From a checkpoint of a small masked image model.
Model: 6.94M parameters, encoder arch vit, encoder patch size [4, 4], encoder layers 16.
Training: adamw at rate 0.0012, 4600 steps, batches of 64.
Data: trained on photos of plants and fungi (iNaturalist), 6.5 epochs.
Rows from block 10 of the encoder, named by matrix and row number. Rows with one number belong to one attention dimension. Each number is 128 + 32 x the weight over its row's rms, rounded and kept within 0 to 255. All counts start at 0. Numbers have three digits each. After the name is the row's rms in percent of the matrix's.
# q: attention query, key and value (stacked) (encoder.blocks.10.attn.qkv.weight, 576x192, the q third), inputs 96-191
# k: attention query, key and value (stacked) (encoder.blocks.10.attn.qkv.weight, 576x192, the k third), inputs 96-191
q.121 105:074134153188133144143113116131090161158145159144157137092124176081167084069105138129159137130164137068091098137061110167127151142111111127143074132100069099125086097177101111089138093144161106128152146108120164151126117081135124115179126118094072125103107151117115106156131115144104121180
k.121 080:141095126111072047153083127079116111135048133140151116142143110178134134110109083137146141171045094140168131130166104127119138081095102137107137180154136145118129162116156177145106147118142140112098185112167071099131175193108115116083087111172180110152146104197133147115152132114178135085
q.122 084:105161126125128150111111120086139082121154073176102134185092059141112180111094104137123118128118170131135149107207151085125117112110110095138124122139167166150174130116073154079158130071132178119118137161140125065107131125114120138104126153141149118080128115130070154192139125059135108132
k.122 087:117073122154135119137115117129117171127159165052154130083174151102176119142132147123102132094141104084142102110064165151165156113129103191138126151089059104174121148127140108149160129063200137156157174178098130156186099145135139137131096108150091092147166114206080113076138130149099131143
q.123 073:128139100149075123115114096125153062112141137134155132090131088149162116062115164117089137119140181119167153112147073127078115210123111177190117120113108132136127117081102125150153092165122087162183152155123126206141088125147106156100142108156113062134112159142132157063179158179085116146
k.123 075:086138208140130117061174157134094117094140175154161112130183131133109136181109153063129215135156095116145179110123099109169112152098150156187117140152087131119130151155085129096102121113092083166116154086149118122134126067092122171089147120133133103093113164094164103141129183139151138057
q.124 071:167096156083040123110133168094190061109123152069121116124058107176128085105128143164121136167094142102112156164135100128153134124107124200123179173117098170080153089105111149117113125127103090096156153091145103119154175156200130123140183107108122066132148177151114165106111096121145115198
k.124 071:124145054119167130127174117144127139193094159154125177166177189048109128088165120140154142145123169156083122113141162159135136107070094081160086097151149072197080162142110122157132112116132126109099111141089177144153070050097115083145095116108113157114124091086100117134146122133066149088
q.125 087:132107128128189091129109120146108114088134116111104132146121093127115175116134147114071116187160119133080169114180124137135155166102144189115104125178094187135169105094133117063167135157106154107133156159154127134092141128149102179091126143075129135119131190175136141116163106143093152186
k.125 075:128151122148132144121132125096160120154126149170105159130102178088123127168135143150164161127185121121037079112152180139139100097060151095111138096148099150145088172094104138074145124119121078125148123113068090166157097152135129089155100140149107152169102110087149102080122201145132158063
q.126 080:153127103076139132115157174105138078173084089146139162111110115119112073045128182119083193126106135126087174148167141169116163130119157204127139209140102115124181102155121150110094130142077096074172114092174092152105146125157127112159100117143124075120088186134149118107109144167106086160
k.126 079:127215134152091129101096163091097135132124178198098143179156161091031100118161168160169117155087063124119119193188162162145126144178087140132115137159171078156120112128103096131144157099111162142125179110111061105072121101117113120054114103148127170091141130097103158115113129120126119157
q.127 076:101157121125129117147134131145137099136094138104169120084135161165025168135112154108085104113154137119122113140188144147177134133133087130164055114091124176185151063081154082073120140152164146097148176139129116132128163135137151130132147156160139129174122172151116112073140076126122161103
k.127 071:152131114096161152171178254134154093142190108147103149135116161139154133181130155075165167117088207141134097080108176122107133111133146090101138139159157141125101125129171121159149138140188147166127121084124080124241139114096148135132094167126147126152161103160094155106130166124169060130
q.128 090:066123112162139083161146152189136159129128173096154188134131115122190177080107101120115049181128136123166129119083158115113188158110107179131120143165132138115172184145154138151095133141090132088121072124104128149116158131153163148170169109092151081139149194076134103191138068119099127187
k.128 154:146092147137161136127065137083130114086060073104056153130128042163109168161140098131116132115070142162120132137139053163123135089128207154140135125123106146129116108130176095108126164075074160055115095151160090163152148132139103116140108170115165054130168110150118088130165098152133108080
q.129 150:122145115131095196116055145096129080126097060122065161123172071157079180153199136155082189104097087145148129108126075147105130079141164137122110109131101122114118088105134079081096154083125177108110093164128089168103140176157125120065125133155172138113128116144151155092180144139193172088
k.129 097:098115101176156091182126151145129133092173112102129152100106115154188162081155119131167128157167110149107082090161175109145177151123122070079155122086153164146150177147167155111109163082107159130123128146094084090154115117122215118141116149125122144151160076176141145172138134150088117120
q.130 121:171083195067130075125153141174185113126178135131148124124130104118171108085133168132168056147168138067155134132126141155112133173215104103099122112125094137177112132132150153119101086142064144106165117107103153147128105083100124162147151144088109143096079195117124141141110155178126146143
k.130 120:101163128089115128162174124112167168118168185118184108153064193150134189151107129100139175163132128093088130153122114082109082177113135107120139124057123114105140112091146195144131152180105119098154100055150115138157156144172125134094153108119098159138202195106146118121133123192161135161
q.131 090:084164160159188094147064152109128103110108034150112117144099068159115130130141145166073167151080082161123130076187125130161113132139147147131110112138130090082079098082138111092089121165137137122152115117098126112111110169115085094088133136131110126092159151101142155121116160120135142164
k.131 094:171153130199140145134097128165089107182073158132109144127152149143105133160144149128147137118127112134153082141154058148100163071121135093118155106191103155176105130118081168065116138043179111110160132145108096145103150148119138133097128164132122119118116096078135139115153136173185109098
q.132 087:142052144129091084132145119170131215166134184211171073151172165107200119132122155128140133087164173162096110175101124156124122140150099086163149158132169118145098117177129175131110105131138149179101110178110147143150120114071142116149130182142076110130133134168091122139110120106118141144
k.132 105:100153079182144093133105124121145157152127119092122160126105171126161096114156109134060075123129073080156173107124148072139126135124123143124100161076101125049071097157183176102118128200111098118115060100130156083184110085114136159119147067131113083136189182117104136154143094123101154183
q.133 099:174073087134121117096098133120171231193175153112096143154130169145156154171082117084156100135112164118148165099093110153148088116096157103109156108156155127141108108151164153146166099185153120189154122064163126133166143121124114088171106088157104145120170133150122093093170097112150079140
k.133 080:112184144156131153224145099130095053096118155139136149174131156132105150125138134135146117132106092089138091180114105150124149070141085147121080133111123102117126129124120163155142175125167109150126098133156114125107118106057137144110149167103140116136185178110171136136123142145125122167
q.134 075:129086112117107126109097082130140180115112103132105134095133203140089098160097112108139154134082129117118141068133085108155073110058152094096177123177132044143125105112076150085155074151141053181167137088089146122121147115131110118136123135123076092176159180148186108176156116079129106104
k.134 077:150143168169146179113124094087127067141071150190130071108113103148120130125121138121146108095169074158156091077149088156165110089149069155096132083108111134084082124124070156117124122123185123127073093157111154116082102147046167061149127118102112150094140161124147135088126119148147110199
q.135 081:121138134101106131121117113109119074112129146086127128070190067107139141106123147174158106096112103165097100134138094165133113132108168115091103097109080130153124075120184108126084110103085133059178209120164108114120139137125112143198180144095157112053127117138106090157161124150162110099
k.135 101:136163142147086167068127162093126201133141072152151141192082195136041217159138151090111115143112151107195156142036118158124112117157104108119116089156157113089120101151171084133139124130156106087121122097083103150137159115101085118138207118128150153146139177095149106157142080153093129121
q.136 105:119071119136065084158135155152090142109166131088132134163126132121168157094163112134122139137124084171140118119090088172127125121201116080164177128111105136156145180162171143145148090141146130140122125128053098149149154135143126133175114124096140131103101156111116089183136116117081038176
k.136 123:078141123181124039156108148160093098112131070110065178099122100191096174096128166113100133097078099169134111112148090200131158107115147146137138109143078117124075120143167111104100076149131151059086137140097102198135152178159135126122177116103160095092153135104126139092145149157142108114
q.137 153:112175101112120118151160103134185145120172197091193055086132155091138089095124135166146167133161180106094144074125153101150082174085119090115136149117144141149114121130113167129150125149113113161175171075110182103128091085121146132157065069141068146139121122143145097115085167142071132147
k.137 153:165148179073126146091182114088158141177186176149174059081115152097062090114095140151169165161190213063089132123127160112167114168119107127097110170098166157152111094152132138143149168064162088167177149044125171119134145089129109112102097115156066167161118118167113107136089160101123122146
q.138 106:119123073139122172103120095074140112144142131144098163126130052166061143125069130181108151118116165140125121062134112107163121122101168147139131153160150069122127053114136137112186140159101088160056126129143115107098118159115122093080093111183157119133148101136147171049129129019132160069
k.138 092:144159139209166169140118131150084060147110129141126144147147129109099129066180106208137066120121140135126100132126133098173141142133108076142094146168157108131057104126078059125082102060138121147138139178067123151127113111116135109164123150125164196184049111112132144105135095094200142101
q.139 116:149128074131122134145070133112227162136172125183049126127136097141116153145114094111127154103066148182118121153152124145149091106113202170136136124186154116122171105122165100143137058164099122138114113164153089146142150158125119164108171124141151101194204127133101110117166126090125074101
k.139 105:169168144158120182123094167151070154133110087139141144167158169170045147153136106117147095115122183138179127140129087175113111097164112154153151114199138159122130102146138094101126168099166104101140160102123121172085142141114116104174177123124208100088107130136164112094139129106142116124
q.140 075:099186144107135114099110141108143161114092118089146172118117136127082119097130155111179164137123131105136159080173149127194087147130149123138160169147152090141097129193156119104125131150146095169117143135151104072116081122163109137119157155128107160108117086123146096104027144139129196091
k.140 070:126079103142134136124096113149144091115083101142089185102149192116142166066072108082164152144138099084159095168065091175107120128134098150171128113096100099166146084108068145119080105083097112091143156074108187080118137165166104079059114158110143130112107059122175158121096155162135091100
q.141 082:141182152049175103158134112100153131186175130157188116142168119102102161147150144149120146145177057154117127142084110126134131113156160086126075135160154107156110104119126115069143116154116130089148175174202130188099108150107132110140074119095115124169173063119086108126116178116147143129
k.141 093:137143113136099170109120174105118148111145055050121173127112116143076145127085167122130123129119138134167162156113087107135106086131158102214149136095084087121101098105179159115083175155145119077118151082108137129094120086152101108131153161111170135158161182116120090205138076122113141127
q.142 084:144130172123064136160167157200150165194108200145185087096125135164156126082144169133149142154123097149119138107143114119113126138152111091125117146162153160178131126128117153097096085130119091099166132131106089179103142190100159146086103120157152158095130155184141144153109181087210123115
k.142 087:131150072126096155145130083080208121135135136120106199146135183097100119100129131146104110117164110093144158090151161089128071179137149077130128130099098125104116044122104149090119130215109135117152124129161144111146115120127184100090102120117143137188180192093104200145139190156112121113
q.143 081:158119133118104080109114152193159199136111105155077106124118117155066124131132147090125092123129092194098114173110153115150135134110124118148121113164151071150152039120182139116136098176150144185122125097099143147140116153195152089102157095183097123123174097172143121166140087077208115134
k.143 078:115133121140140188180119085151133122190133130145148105143161156174109092143065129187117067037146112174126150128130097140116105124165043121106110085138124151076154089178164192057210114120183099138122115150128163122113186091113143109108146114127163198121093183093176117106100130105103124101
q.144 170:145139152105121161112170075133117133187162182150138088165113195070094093100102173135157126166186110106085114122138161103133138186088087098088125131104163119154164167142055159164159096154152103130151185120154191096127081099122150128092126089093056169130094124160144119155070173132136142165
k.144 097:103130133118138125119166138101181112197167178126148118115092148080207079138128124116114142115181097126113086086179140097142060199116159075126144130139136090153138100112077156109129084198146172124114145129110189141136095162120100160098127145114062155162126113140127128131102175116125147142
q.145 122:116127134157166168175121116184074122096112099082122162158101107145135162167137122107130088154101116155155131137083109142098215087194127166144156110150092110153139160081150101125123166070125131094132144151090069116076136139203101100164176165102131074112045099108141107156120099168132093140
k.145 164:118138102124104163086080146093143094087081025121093151131169073162097159143185135144098141111069111169128094164145107148126139067152153126116137137141112095128128147138117072111111155089106158113067086175109072163107126149132147130112178180159196157122113090117125101105160094122165105078
q.146 098:119135112126169157067092106091090049105092086168115185142152132145069095132139128114090106097097090120096054134147157083172106089116119137131149098125119113132137126106121103084168175099169161104056148172099110108155126167121126106054068125115188150105111094101202107073137140115154131160
k.146 090:080053153095152153141124130202126111120177137182163185117145172075156124177114107118161106186167142087152151140150157159070131129131100131086133095203099141129095173113122170099085165084122075156136125142105143093181111128133153100138122141108127124133122103156136180083135118169091170147
q.147 075:102148175157139133118107139094145185171133133089107086096159113107140126114142136129125118106078195157080094189112124130150060097119121130108146141160203153096164110175171140081127178162117068144104154097135079121129174123093160116126187099147119106120098106137121129145106108076201145098
k.147 093:114114106191126127128144124171149122147145141127117151124125131148103134132090151168053109112101131136172131142109050100105084124162117145094168154119135090103132105102146087076132093225147083144140114096094136140113098157097102148118126097153177094111138196126151173144171079099132119118
q.148 090:169081118098128120107143118090182179117140137145109099171145111109180104122089114108130179157151156145129170182095127108109081113203119068130146123100123115089181141151125156158137108118123091132181070116064183136177147074188110167138155118135110103111086182189126067126147114134129097164
k.148 090:120090091151150147134149138154142143152164155129152150154099117153164096149140123087149099158125068063191125168161159098144144138118117130120141082080113142085129150150194182092119120220114131144128064091130141108219109134094108192099104068100139093166162173142083123100142112149131124158
q.149 098:168093165118115099114122194126146130120136129160192136137189152113158170168143132120104162173162132119136154133094098193106099165181146123100119091140064181121159154163128171128102166127079126094172091143164140162179185131099086087185146091099140096139105144141128110122143111165159128095
k.149 101:156075105119129036102117134130119175144160172112141134147099171158116128138163107112083101127114099115097168131115090139104062178151111113140142088093182151099126157070138218105089157104083131163152109066106157087144184118124150192097118098110132081147190193132128124138121116114139119161
q.150 080:119144061121128103173072136047146137120173130124120061112152139152090165107133107169138156126137127151148116112178134106190118131065103144119130103138155133152111127092172085154113106130124092154119090095128108152079143170091079114151073101119146145093127115093175174163187125124159094114
k.150 093:101218150107146192153132127152114085151127112177112149153101127156086210116165140150162091121133140158134122151105070146134151056134116167170073122142127156167116094097148102097085155111176119081126140133103086149087109142122112085109168169151158086092099137114154158092147128096184133089
q.151 071:167115163114152122141155163129114084157169115170103093149142125106184177191106107135130125096182153135111123166143128171114084124141075136124073145116225157154120062164132113128167146163118128159095162178168093111084076128088168073142142130122121096092156115054104107132091097086108099131
k.151 078:130193082164129115130087147083120235107129142112108143117067158114123113118105099128120099179094136115162042161136116096109106117143140131135130110106142090103177102080194149110092094112117152149143107087093115117130134109108068145083132147114158146112163126089183109154111116110199143126
q.152 149:101127170058135110113183116084142126171141157085191077121124174109118115127076122146186203140202185084066125107156158086103088164110151107110096128095139152124163136123131153181141158110095146113174140107161180130128100110108155174142078118162083159131143119154099111149096118116112122162
k.152 167:120131141067122084073165101096165156154153161170163056116122130103120088152126087139175175096141162072068120138119164151116084178102106127111108134099152159149163138131110142199146157117108132164135151097184139084142107104079130183152068124153081163138110063195104121140090147144118139133
q.153 106:124136122060156133120111162070177091122078099159139095116147154107104144165113120158086121108093187128116110123128100103198111132084170156123074084127118157119100041128138105122118153108092137098172070159159082134121132132146114109117096143165179152138141102179148152085162154121148126041
k.153 087:206189146096164198191179113137112126168122165121144113185116165090072127115090107156149088154137085095109121091146174073121087148090059140151150122202172160164097132128076160127151109120140094104163124117150171119162087078084134090080142125154090180149077119107166094147104089134122130141
q.154 104:180084108135115148124125122031130105091127118107079137202171097151141141169112036100114153134099146153131052146109091164117110146124145153141159090161064128069125064110128099150139143098094154139101085167118104107141127178136112088162095136117188099134197108104104163110143096106125096134
k.154 109:181120141155099139141114138151083096092092072132077146121161089148109121181175127119098071071098168180151161151077077147120086083150099114162102119129138157123122204120109100168100135102168120165113145128125077099111178154131107136112181109115215136156108116108139090118111083115163132118
q.155 091:120068134148107113171149143153144158144142146138216139131151174100169106149093094074153117159155132126150158173112156200103127143161077119085138091168104162086148136088112129117095140131072140141148114103161189132169097096078180144176141073087148148115202194149090108090124140197122080193
k.155 097:118100120120132089161104170117136167168141101133147170190119147113124165140141166104100135131122099138141131120117125126104066171165113132146113108086119134123131181100139241142153162159124182134079114100151137099144212100153120169088159121126080157115142137111126061194144091139149110125
q.156 084:095160107132102103172079113147102112127068094126103139083114064188165097097147204105116149119152082108113120119147152096186130170110148093162118120108143122160084135130150092074101124151109138056136100125131135133090098125068176131059152076156123128094131111124131158199155119130117200162
k.156 081:130176096132115197162117122111117156135141143125124137105156188139081130134151183178105100146072121095165152132084101146125119152132143098091146131152125112154096070091095104080100123160151145121134115100122165130172126150201119071095189196140157160095155136086140102065092159111207120125
q.157 077:108122119121134050112103095140130160125115124145137114149103113131085107041215190121185151133124076076138151136136125127146146151161130098135120155151170123133169123164088108101155099168120102125120141130166089165114132092129119141096169138117123126092110187178250196155144111126145150058
k.157 073:135114063129118136172109128117147108095150163133094147169206213132120116133160118097192134169152081113185097088128118129097143193128097040136201103171048145136124122125094145131109105169126128133128136154092167125145070150153181165153088086120161167118154147140132139051179183157096093112
q.158 090:176118134145102146102127152107141197120139122123109150162155116130135124157152045069107140112103166131192188170168099175150065097117137156221148131116165135122191089138136095127149160131121059164110118143193093093124153095124044096148175084117097127175093121138098120117124096075151109152
k.158 079:107153101127127168140063133134076068165140170138089137176125155126150115149177112090134077166151141133130081125141077144058112140111053086167130094174148151123127172066166187149176080076150118168159150106207150098123095129118186149129162062155099151130117137145168131109155171142152136116
q.159 080:112107142099147114107120085131120175161147091119096111107149144122081046091043151125111111168129119133107123089115155083111136143118142100089148111102118106165119126150142103115133127200076137172065169181157165123142139132102179067074069160138177122127088122120147208109147117070138109110
k.159 077:156113118105158193179127107105133042116143172108083122134146189147086139144146113165153131073093119127146069124175080110103178079085130110147099125165097124093064108072064178142152114117142187148078129192131122132103161120126132123108138111184102143092123101140141134102152125125117103146
q.160 157:100095205146121121174076172189092124071098107151091183130121052146201174168185136123117165162092133139174087184098059179081162056152140141143139109111096136095127135121148091086115219097105143127093095133105089190119159141125136123157196146092180124088158131123118125141131111126155067155
k.160 165:120114104159154109133089134148149098093120072102112150127173060137128140151132110184098126124080107156150139119148073169142136124131177144107123113117122142135074055147151066082116144119034173114117115140125065174112141151103123112154131126161165123162149160116099173121191126100119156107
q.161 125:091175164145161101132181146173169099158160162136170135130084155069181113084185166147132069176177130117100122080144180087173172184120103097082113139114155110118096122138091137136145093139102124108159131094116179149128115082102150112123164088144093115162125194089175159140125118150120180170
k.161 105:112186130148126102125132123109122155134119145146119074100091156104081097100115118161134044139152157111051082125120124124144070134101119156135109172130152044159108116139152141158150035179148060133123142140086165115077172107107135148114057145133049173104130178112141138138104144123138153167
q.162 134:123133093124172084112179119204127118180149189149143038097113176102176089078095131149151063105173120088079156092122189118136121188124132113085102150138145111122139143116090177140140064193080131129140141083131174097124143110121125182112089114106057120135070156101110136150142137129121148147
k.162 118:135148145090109084184170110130110144192134206179162108110078224114132101099065155065117179127164118126134138130117153110115122151125082115105107095138167157159131156168101118145137146134145049140178187126106194119132144127133143128112111133116066149118116145111163105144075102125123128196
q.163 092:100081125102125152108169124162129138115138136174067104136156116192028104145115099151167100138153115147091112036161131146169205180146126113144125154129138128158136169126165143086067147164082142082137092106163103099157097098107082137100100161087130135129148120118153106042107122100128167147
k.163 095:086107083102110107128098158124108140132079131119194157166129085121165141149176158093199158198151152062119146151055049110150130133202141100134171082124141115089148120133113090170127090125115127134152185129110108132136155171115155175114125119166100159103110138185124111115140108167158145157
q.164 071:080145147136096153143131125136120113077102085114115135174131140145082114147121142097127125063155095141124154116101137100101139095181140146136099111077164116152154167124081195118111144137091162195141125118135103023153133138127081120145136104165127094158090123133104103143104070110170158117
k.164 078:089106137077056089148126091142156145120165113074132183101097144204142082125096130142156159144087083126092125154188121161151187131167135088164119073121157108216128105120145150115070092118153172109143140134116120171135165216165148152052075099127164089138098125123167132121078096117133106093
q.165 083:161137090137114097116103116122124168098153141080127149108159147065133141129131095111098086127143137187100122128139184144147067077209136128108144148140121094144146129185125185050138177124141157122141124132173134131182087096133130189126128138122119063148115156133070093092167150112116123118
k.165 092:151157150087090149111121184113097088102090068129171159133134147097119103096133134151147122084175137126096122089108142087115139195161091147142083113149125194119122082102149104148113105063177161151139134117039141157132171088126082154176137156118117133140136148095095069162166089152127150062
q.166 091:148095084101077094119120123148143127162159112089097140141103127114156123128140167118103142092118110110131192209082146125169084114113169126060191136170145041162136172136145219153155127167107138158120112155160076158119143108107095112118150123163127092157134096147128123095103104066141166106
k.166 090:114122158103100127129115149123148096108098123231149140114114167137145094133162177126098248164154087087097134131108138079156151146134101134156107112153152158151110140096191142138102123070154170159176092056037113177167164176128176180134179142126110150108091103085162138137122150168091150151
q.167 080:185135123102121160150090161047128085188117119147144096124079140145071154173121087122174124133128163138140097055139119094115093135144162132108139146121166138095136130133177142157164186132135157161059160094171154058154123138125127154040068095088157128136163068167126132128178173139040111135
k.167 086:135099157140114184133106189108113136129145137121147143079118101068070098145100120135132139071105132104119150159131130160145198146184097111166071127092091129119136123094129158115116123152125201171154156176042158153182072122140157126174104177107105130152147126119151186133113067150128079065
q.168 138:095041101181105140140088202204121122078108117107126190101138155131159144151155125145119141136086102157189099117126102194135143086168163137153174141143100116106079146104162080070092116109121144098114106129075088185154128134118142093150180131098152093093121158082135130161127125120175086139
k.168 155:130154082157120100184093104182140087100095083125093168107144124161126170121137159125096151125071048153124128153132124159146151119141181120108133125152091112133089176128114084082071113107151080094067118163092095115111149164205164094072133137142166116134134133091164090106156138099129128129
q.169 148:129136162066137117108153129085116138163151183107175088120155159122104105102085141115180172127150157038036113160128160034112110154120088107119125144103155126177179116128100159139183132143165126161137166064134164091111145115115141155148105122112105164142138112183128161159093150115113130167
k.169 155:163195116092132125140182082125149135169182173140164053144109179083064091105080124126156146156189155080085114088182179125115111168081090121114113154146154151126138161133121189173156117142100121168159136032158175086158122092138125089090063102131072126136099092154170127105084126107105166152
q.170 104:093132184078145084119183062161161178151159194050175111089115136132132100095173141180173114146183145097071145119117177106102153160118090091124141178107146143156128120106127171139150137123163147078097120092101171140140083089106157190136114100096074116119103134105123134139138160140094166161
k.170 119:096109157109129090103137085200102182149139185113199116141082157115203128096150155131180128148188151078110097131127154112097148179200120120136132113126097146130106154098108149165165176155118121074137160132115210110155089098136142145109119107118063171104123133126151111145085142155104119155
q.171 115:157113128096125196122133176033133179158141113149142150135125170137108119203084059115144194075155147160121084167082117112142126086156095147150122150129130127129165113151152148174156165089136171179153136106122147099172119134159152139184128117126120108120109090143148163159122114137120132133
k.171 091:125101072145147118165161152114121090065147152106125105145125168135158080138080118088116095084148145168096134152158125137169090126082158170124157120179115144109155131107188165154156084187102123188121081086176181128143138161140099092088138058146151100122166108121102130157195121117155119145
q.172 083:166167119096125168108118129082101188114138154107191162150103149161122141201072050121156199101158180112151099165173080188118069141136147125112145102178118162123159148150109155138156100134154085160107138108177117163115167121103105125091108097161106135115126088161151078113116181198138144139
k.172 089:145082157149155208128176186109125123105086137118108133148151120132089165142051123167123132118119156175122177116124147101141171105169109109143102155114105190077102094133166138119140099099123155136166179107054157110124103093114124129201211109159128156118180120154137161138132112114132081105
q.173 076:113173167105190139138194148107121134138111097151106107142091172141113145134126136150166080118229131155152089101140146108103101143159110100079099077151180100174155155166114121147141156120062154112112072124153112083146112056117153174098128104083135137146072109119108103079145139127091155061
k.173 088:136112110123092104096098165094138150068060191084163173170086089153166136139162108085127051154089206134140158169151099132114199131189103133153122089117170115127113109113117117174155087137147105156101108176118148126123168165141164161173129132102116156097145138191137142107123116183132143162
q.174 077:214191089141101131121071122080122137159147146116149144129178100147100136186108162182124170143144122106165183128101144117143098099146144122149163140169041089166100114135142171147109141133097106178093061106112109152219145208142059073162090116157105127172154106147115162155151079185144121114
k.174 082:153108156096188148196147182078202143154174113136106109134144131156099118203107158195094158122104112148067089086146141116153138106133177125158127170135110160129144098155136114130105111120114127167115085139098135114138099097142114148132103147062133155172114117138125147134125116083104124142
q.175 074:094154101181139135111193101147103052157140133079158151109174152145090061140095105135114120141088134111151119137177131114128109092075095111079099148108123079099142122216063124109152144135133146207140082127162148109144090114151151084130181154161145081161196102176121170115138119170146131174
k.175 085:114098162136106157127130183058149154157126098148150112132091131143103088185119161174139167182136107155093182077125107089095129149195090136147092101133138189078134075138121068152103091075093175119184141116074122147127155099125113163151162158156135185103137139106100119141137092136142123084
q.176 104:122186110116094142128084147102128096126119029125082160181162080164075154136130148093107090064095103141140193122180116092150105133134136115114106121143105124109110117129119044115103058117157144122100136158113137090104173138163121134068148124204162141171103094157163155151141119104130126091
k.176 097:172079146154179081153137132150125145153167131167133128141039142088242135112137128106136153160153142103126099152118153116145142125125075136110155137116101189117164163176085129155124192126125121111125120124202181059163120113161166096087131138130063141145104152134190134093128127108143127170
q.177 134:121121131125131143145053178140122139068111070114093155133125073181131154149114110131065164137087087173146072156082090169146135045120171124151126127127102129101140103130150056106102214085148137095108099133113097133094155158137124126139177128090161073110173087130144103136133082143139074097
k.177 146:114127090162130106123102151110115140092094091110093155131136066157109151121172126146105123085065095166159118141153066163125128101115173159165185104145164110139152126146177089103121126121097139145069111196167085152126140152108067131205144109150179123116128115156098153139184089132145093064
q.178 087:110182116096129214117087104100101223108157182124168155116121154143090135161088081120159195137130186148145139158076072153139113164106096155164140189122200102096095105169139102195091179121156126178169184116119133118087145145141126118134146110103102087106159104117129116085078139061119158164
k.178 102:070085148147173164079100151101075131103136148111054088182131103107153122098133124110125051076128086119100133123136127129169090111096082124103177151080144088086123130161153143137139103167166127192128150168121143093132137110085104073162105106177146119092131105144100126200141125083130114120
q.179 079:159100069108121099139098089170108152113090134113166131116170109142099148172134142120178075133100108115175166136132122138121155130129092141111170083165125139126119122105177183113127139136091147051117094105140098140144127062071144177076139118071090116130099114123061123095103158137109160170
k.179 091:174106181125147065136185097120126090132125134133149131161127169159164125160150170145152143135180144105072133125126090114111186094153088110077072115107128156123181139135166161155124142126137139086117212142108146119112131102110158189184157089125140142060105118079125167183180144195130103086
q.180 078:191098064145148131094100140112128171140136158093084123109225125140082140137119080175102150133116177150121149166108128053171105102143113087086136144154151113152145135111142138120116126144132109146096108072119139135177114134116083093136131161165137074164139145160116141134127101127199170067
k.180 087:128114103113171183185104147150159131150165101164165112114179182134098148154091139116120173106117113145171145113127184118149128140087177119120110085137106137122132097103078141122092169124142132126128108097177164143117101180189177161054120162098124122146131132156146107099130136090123120158
q.181 076:133087094092123139121085117106131082153127174101116141097189079079114137101146137103116157136114156073184132186127123132087185088133119117154156104101100121128155101125094174092099169168095143116184113143128127144134191167165166108164155148150065102106143080135221140184115162132176077110
k.181 071:116173117135109175083114108109112093137171149154137164181113116193157081102066139099157176161122189138117155175124113212130168099128120147080123100159050102107045177145149160128155152080150159110122110074079106161127176138122141063110136152113136111160155115107110134157055151209099099050
q.182 090:141166080083159056115093105129121066110128171074057132145173132101124099102231138082116140145124102153129171142213150121086100094137121096154091133166131095085182129122109135148118149160129138138111112171165085138138154135135136132113077113151074151129094123128076114090148122123150132186
k.182 089:079129158139136116094127147124135106114108118117136115102113096137094119083094144159099139189081074161142138139119082113078184144180091092099101141115147157171132094162194092095114131068172094108113137108034106139126141073117145193143121128180129167141052098162126155169089102161153179117
q.183 077:077158113152151180165117093101178122169099090191085124082154071171102063107082145147120151139135086112136152135155152107105147173083113133085149110148109109099098074106183107057134131160071137149131143099128140124163082107092152155103111165124146081092180107111124129109159145185090105089
k.183 098:115127146077144144094152188095127179155114127138168118111076129129102142147101069137157159139121157139078127143055117141134128165177103088093133176092172127143136113141120114121147110133120168113196148177122091133104150114107157145087166142110115175154125169160140183115160167201151066081
q.184 125:158126039139133181121090135166136108085083077119087169134175057162114108150135154107109128112106121127117215118189124104120117098108165101085130131112149138151146130142150071089100110150095132098102073186110081119112159170186091112083120148146154101139107129123122111110177139113099150067
k.184 105:092037126191122130109130135163104144108180129110129149067130119122203155130127099118111119110139112111141104137107101152116137139156105151164168101137089063101163134123146126128154167189166116117113109171167082140115144123190149137207124101052127120145121147125116135189117087096133088169
q.185 095:133105116148176122188151096187128121123171150106179166115041146114135082090081111120131053140113106129111164132169102147115162149163119106098124112155065120060103166115189086165112094174143130141138112116121183133147127099116117087081098074100143104135157100080133143180102123149137096136
k.185 102:161228169104096111150110136097136124159085087137134125147163110122056125142173131159110155123128130148134184167105126110111085128151149158149077108185142122126107148177142071100088122093177127096104123136068135169120129100105116106100142179184182172122090126121140159136146133100133163142
q.186 112:113078159152159101188119106175132092147164132163181112123091196104133162095141097198186104139151072119117110116116143155114128182138111145141123106142126130096094145127143112125115058132115110132130154141139129114108137098073166115106142098100113154101161160074160146107141181165166140143
k.186 090:166168179148123123128144111153170108117107137086106144136102149130042132095140154165085080086137124150168097142173155121084166106178092109132086090132083158169150135113115107061129140107105084105118138084153102132143118129128153140125151194088138119186116192102101142058086145126171128107
q.187 108:093061121096127143106125145073123168152182174107090118138130112189160112163077091124173190129128186119151143164078138178108082139090109141149144136111083137136191126133137169163159146116137140169137101121166162101132127139144121183141136160080103144139194137189082147120139160100089108171
k.187 093:141141084130143199173162113082132102132202145133108142100193142075129098106119118148142164150138112119129106064119082102142128135106143143153122115150096163088113203124118099122141083118109141142106112068034161125177112098122066086125155125166107071134172101100169110119108129142112140127
q.188 077:160125132098123165167109113076113137099144132101185080119128152174131153097123119122129140139193135140144131138042083122139112120098124142191165116074152133124129133121123163153070154134108088177147130147095160064129133177157104057143089058105137125123106163153126155186129166099070088199
k.188 078:151157154121139176124158116054093110160154101170160144178192123104038154190137180159108092061148057156148130111167137128106132156137083090110050110119127128106178176120153150130168124164084109136134109091167103083130047133147130119150165157131154102121119069113150094121163100138116114162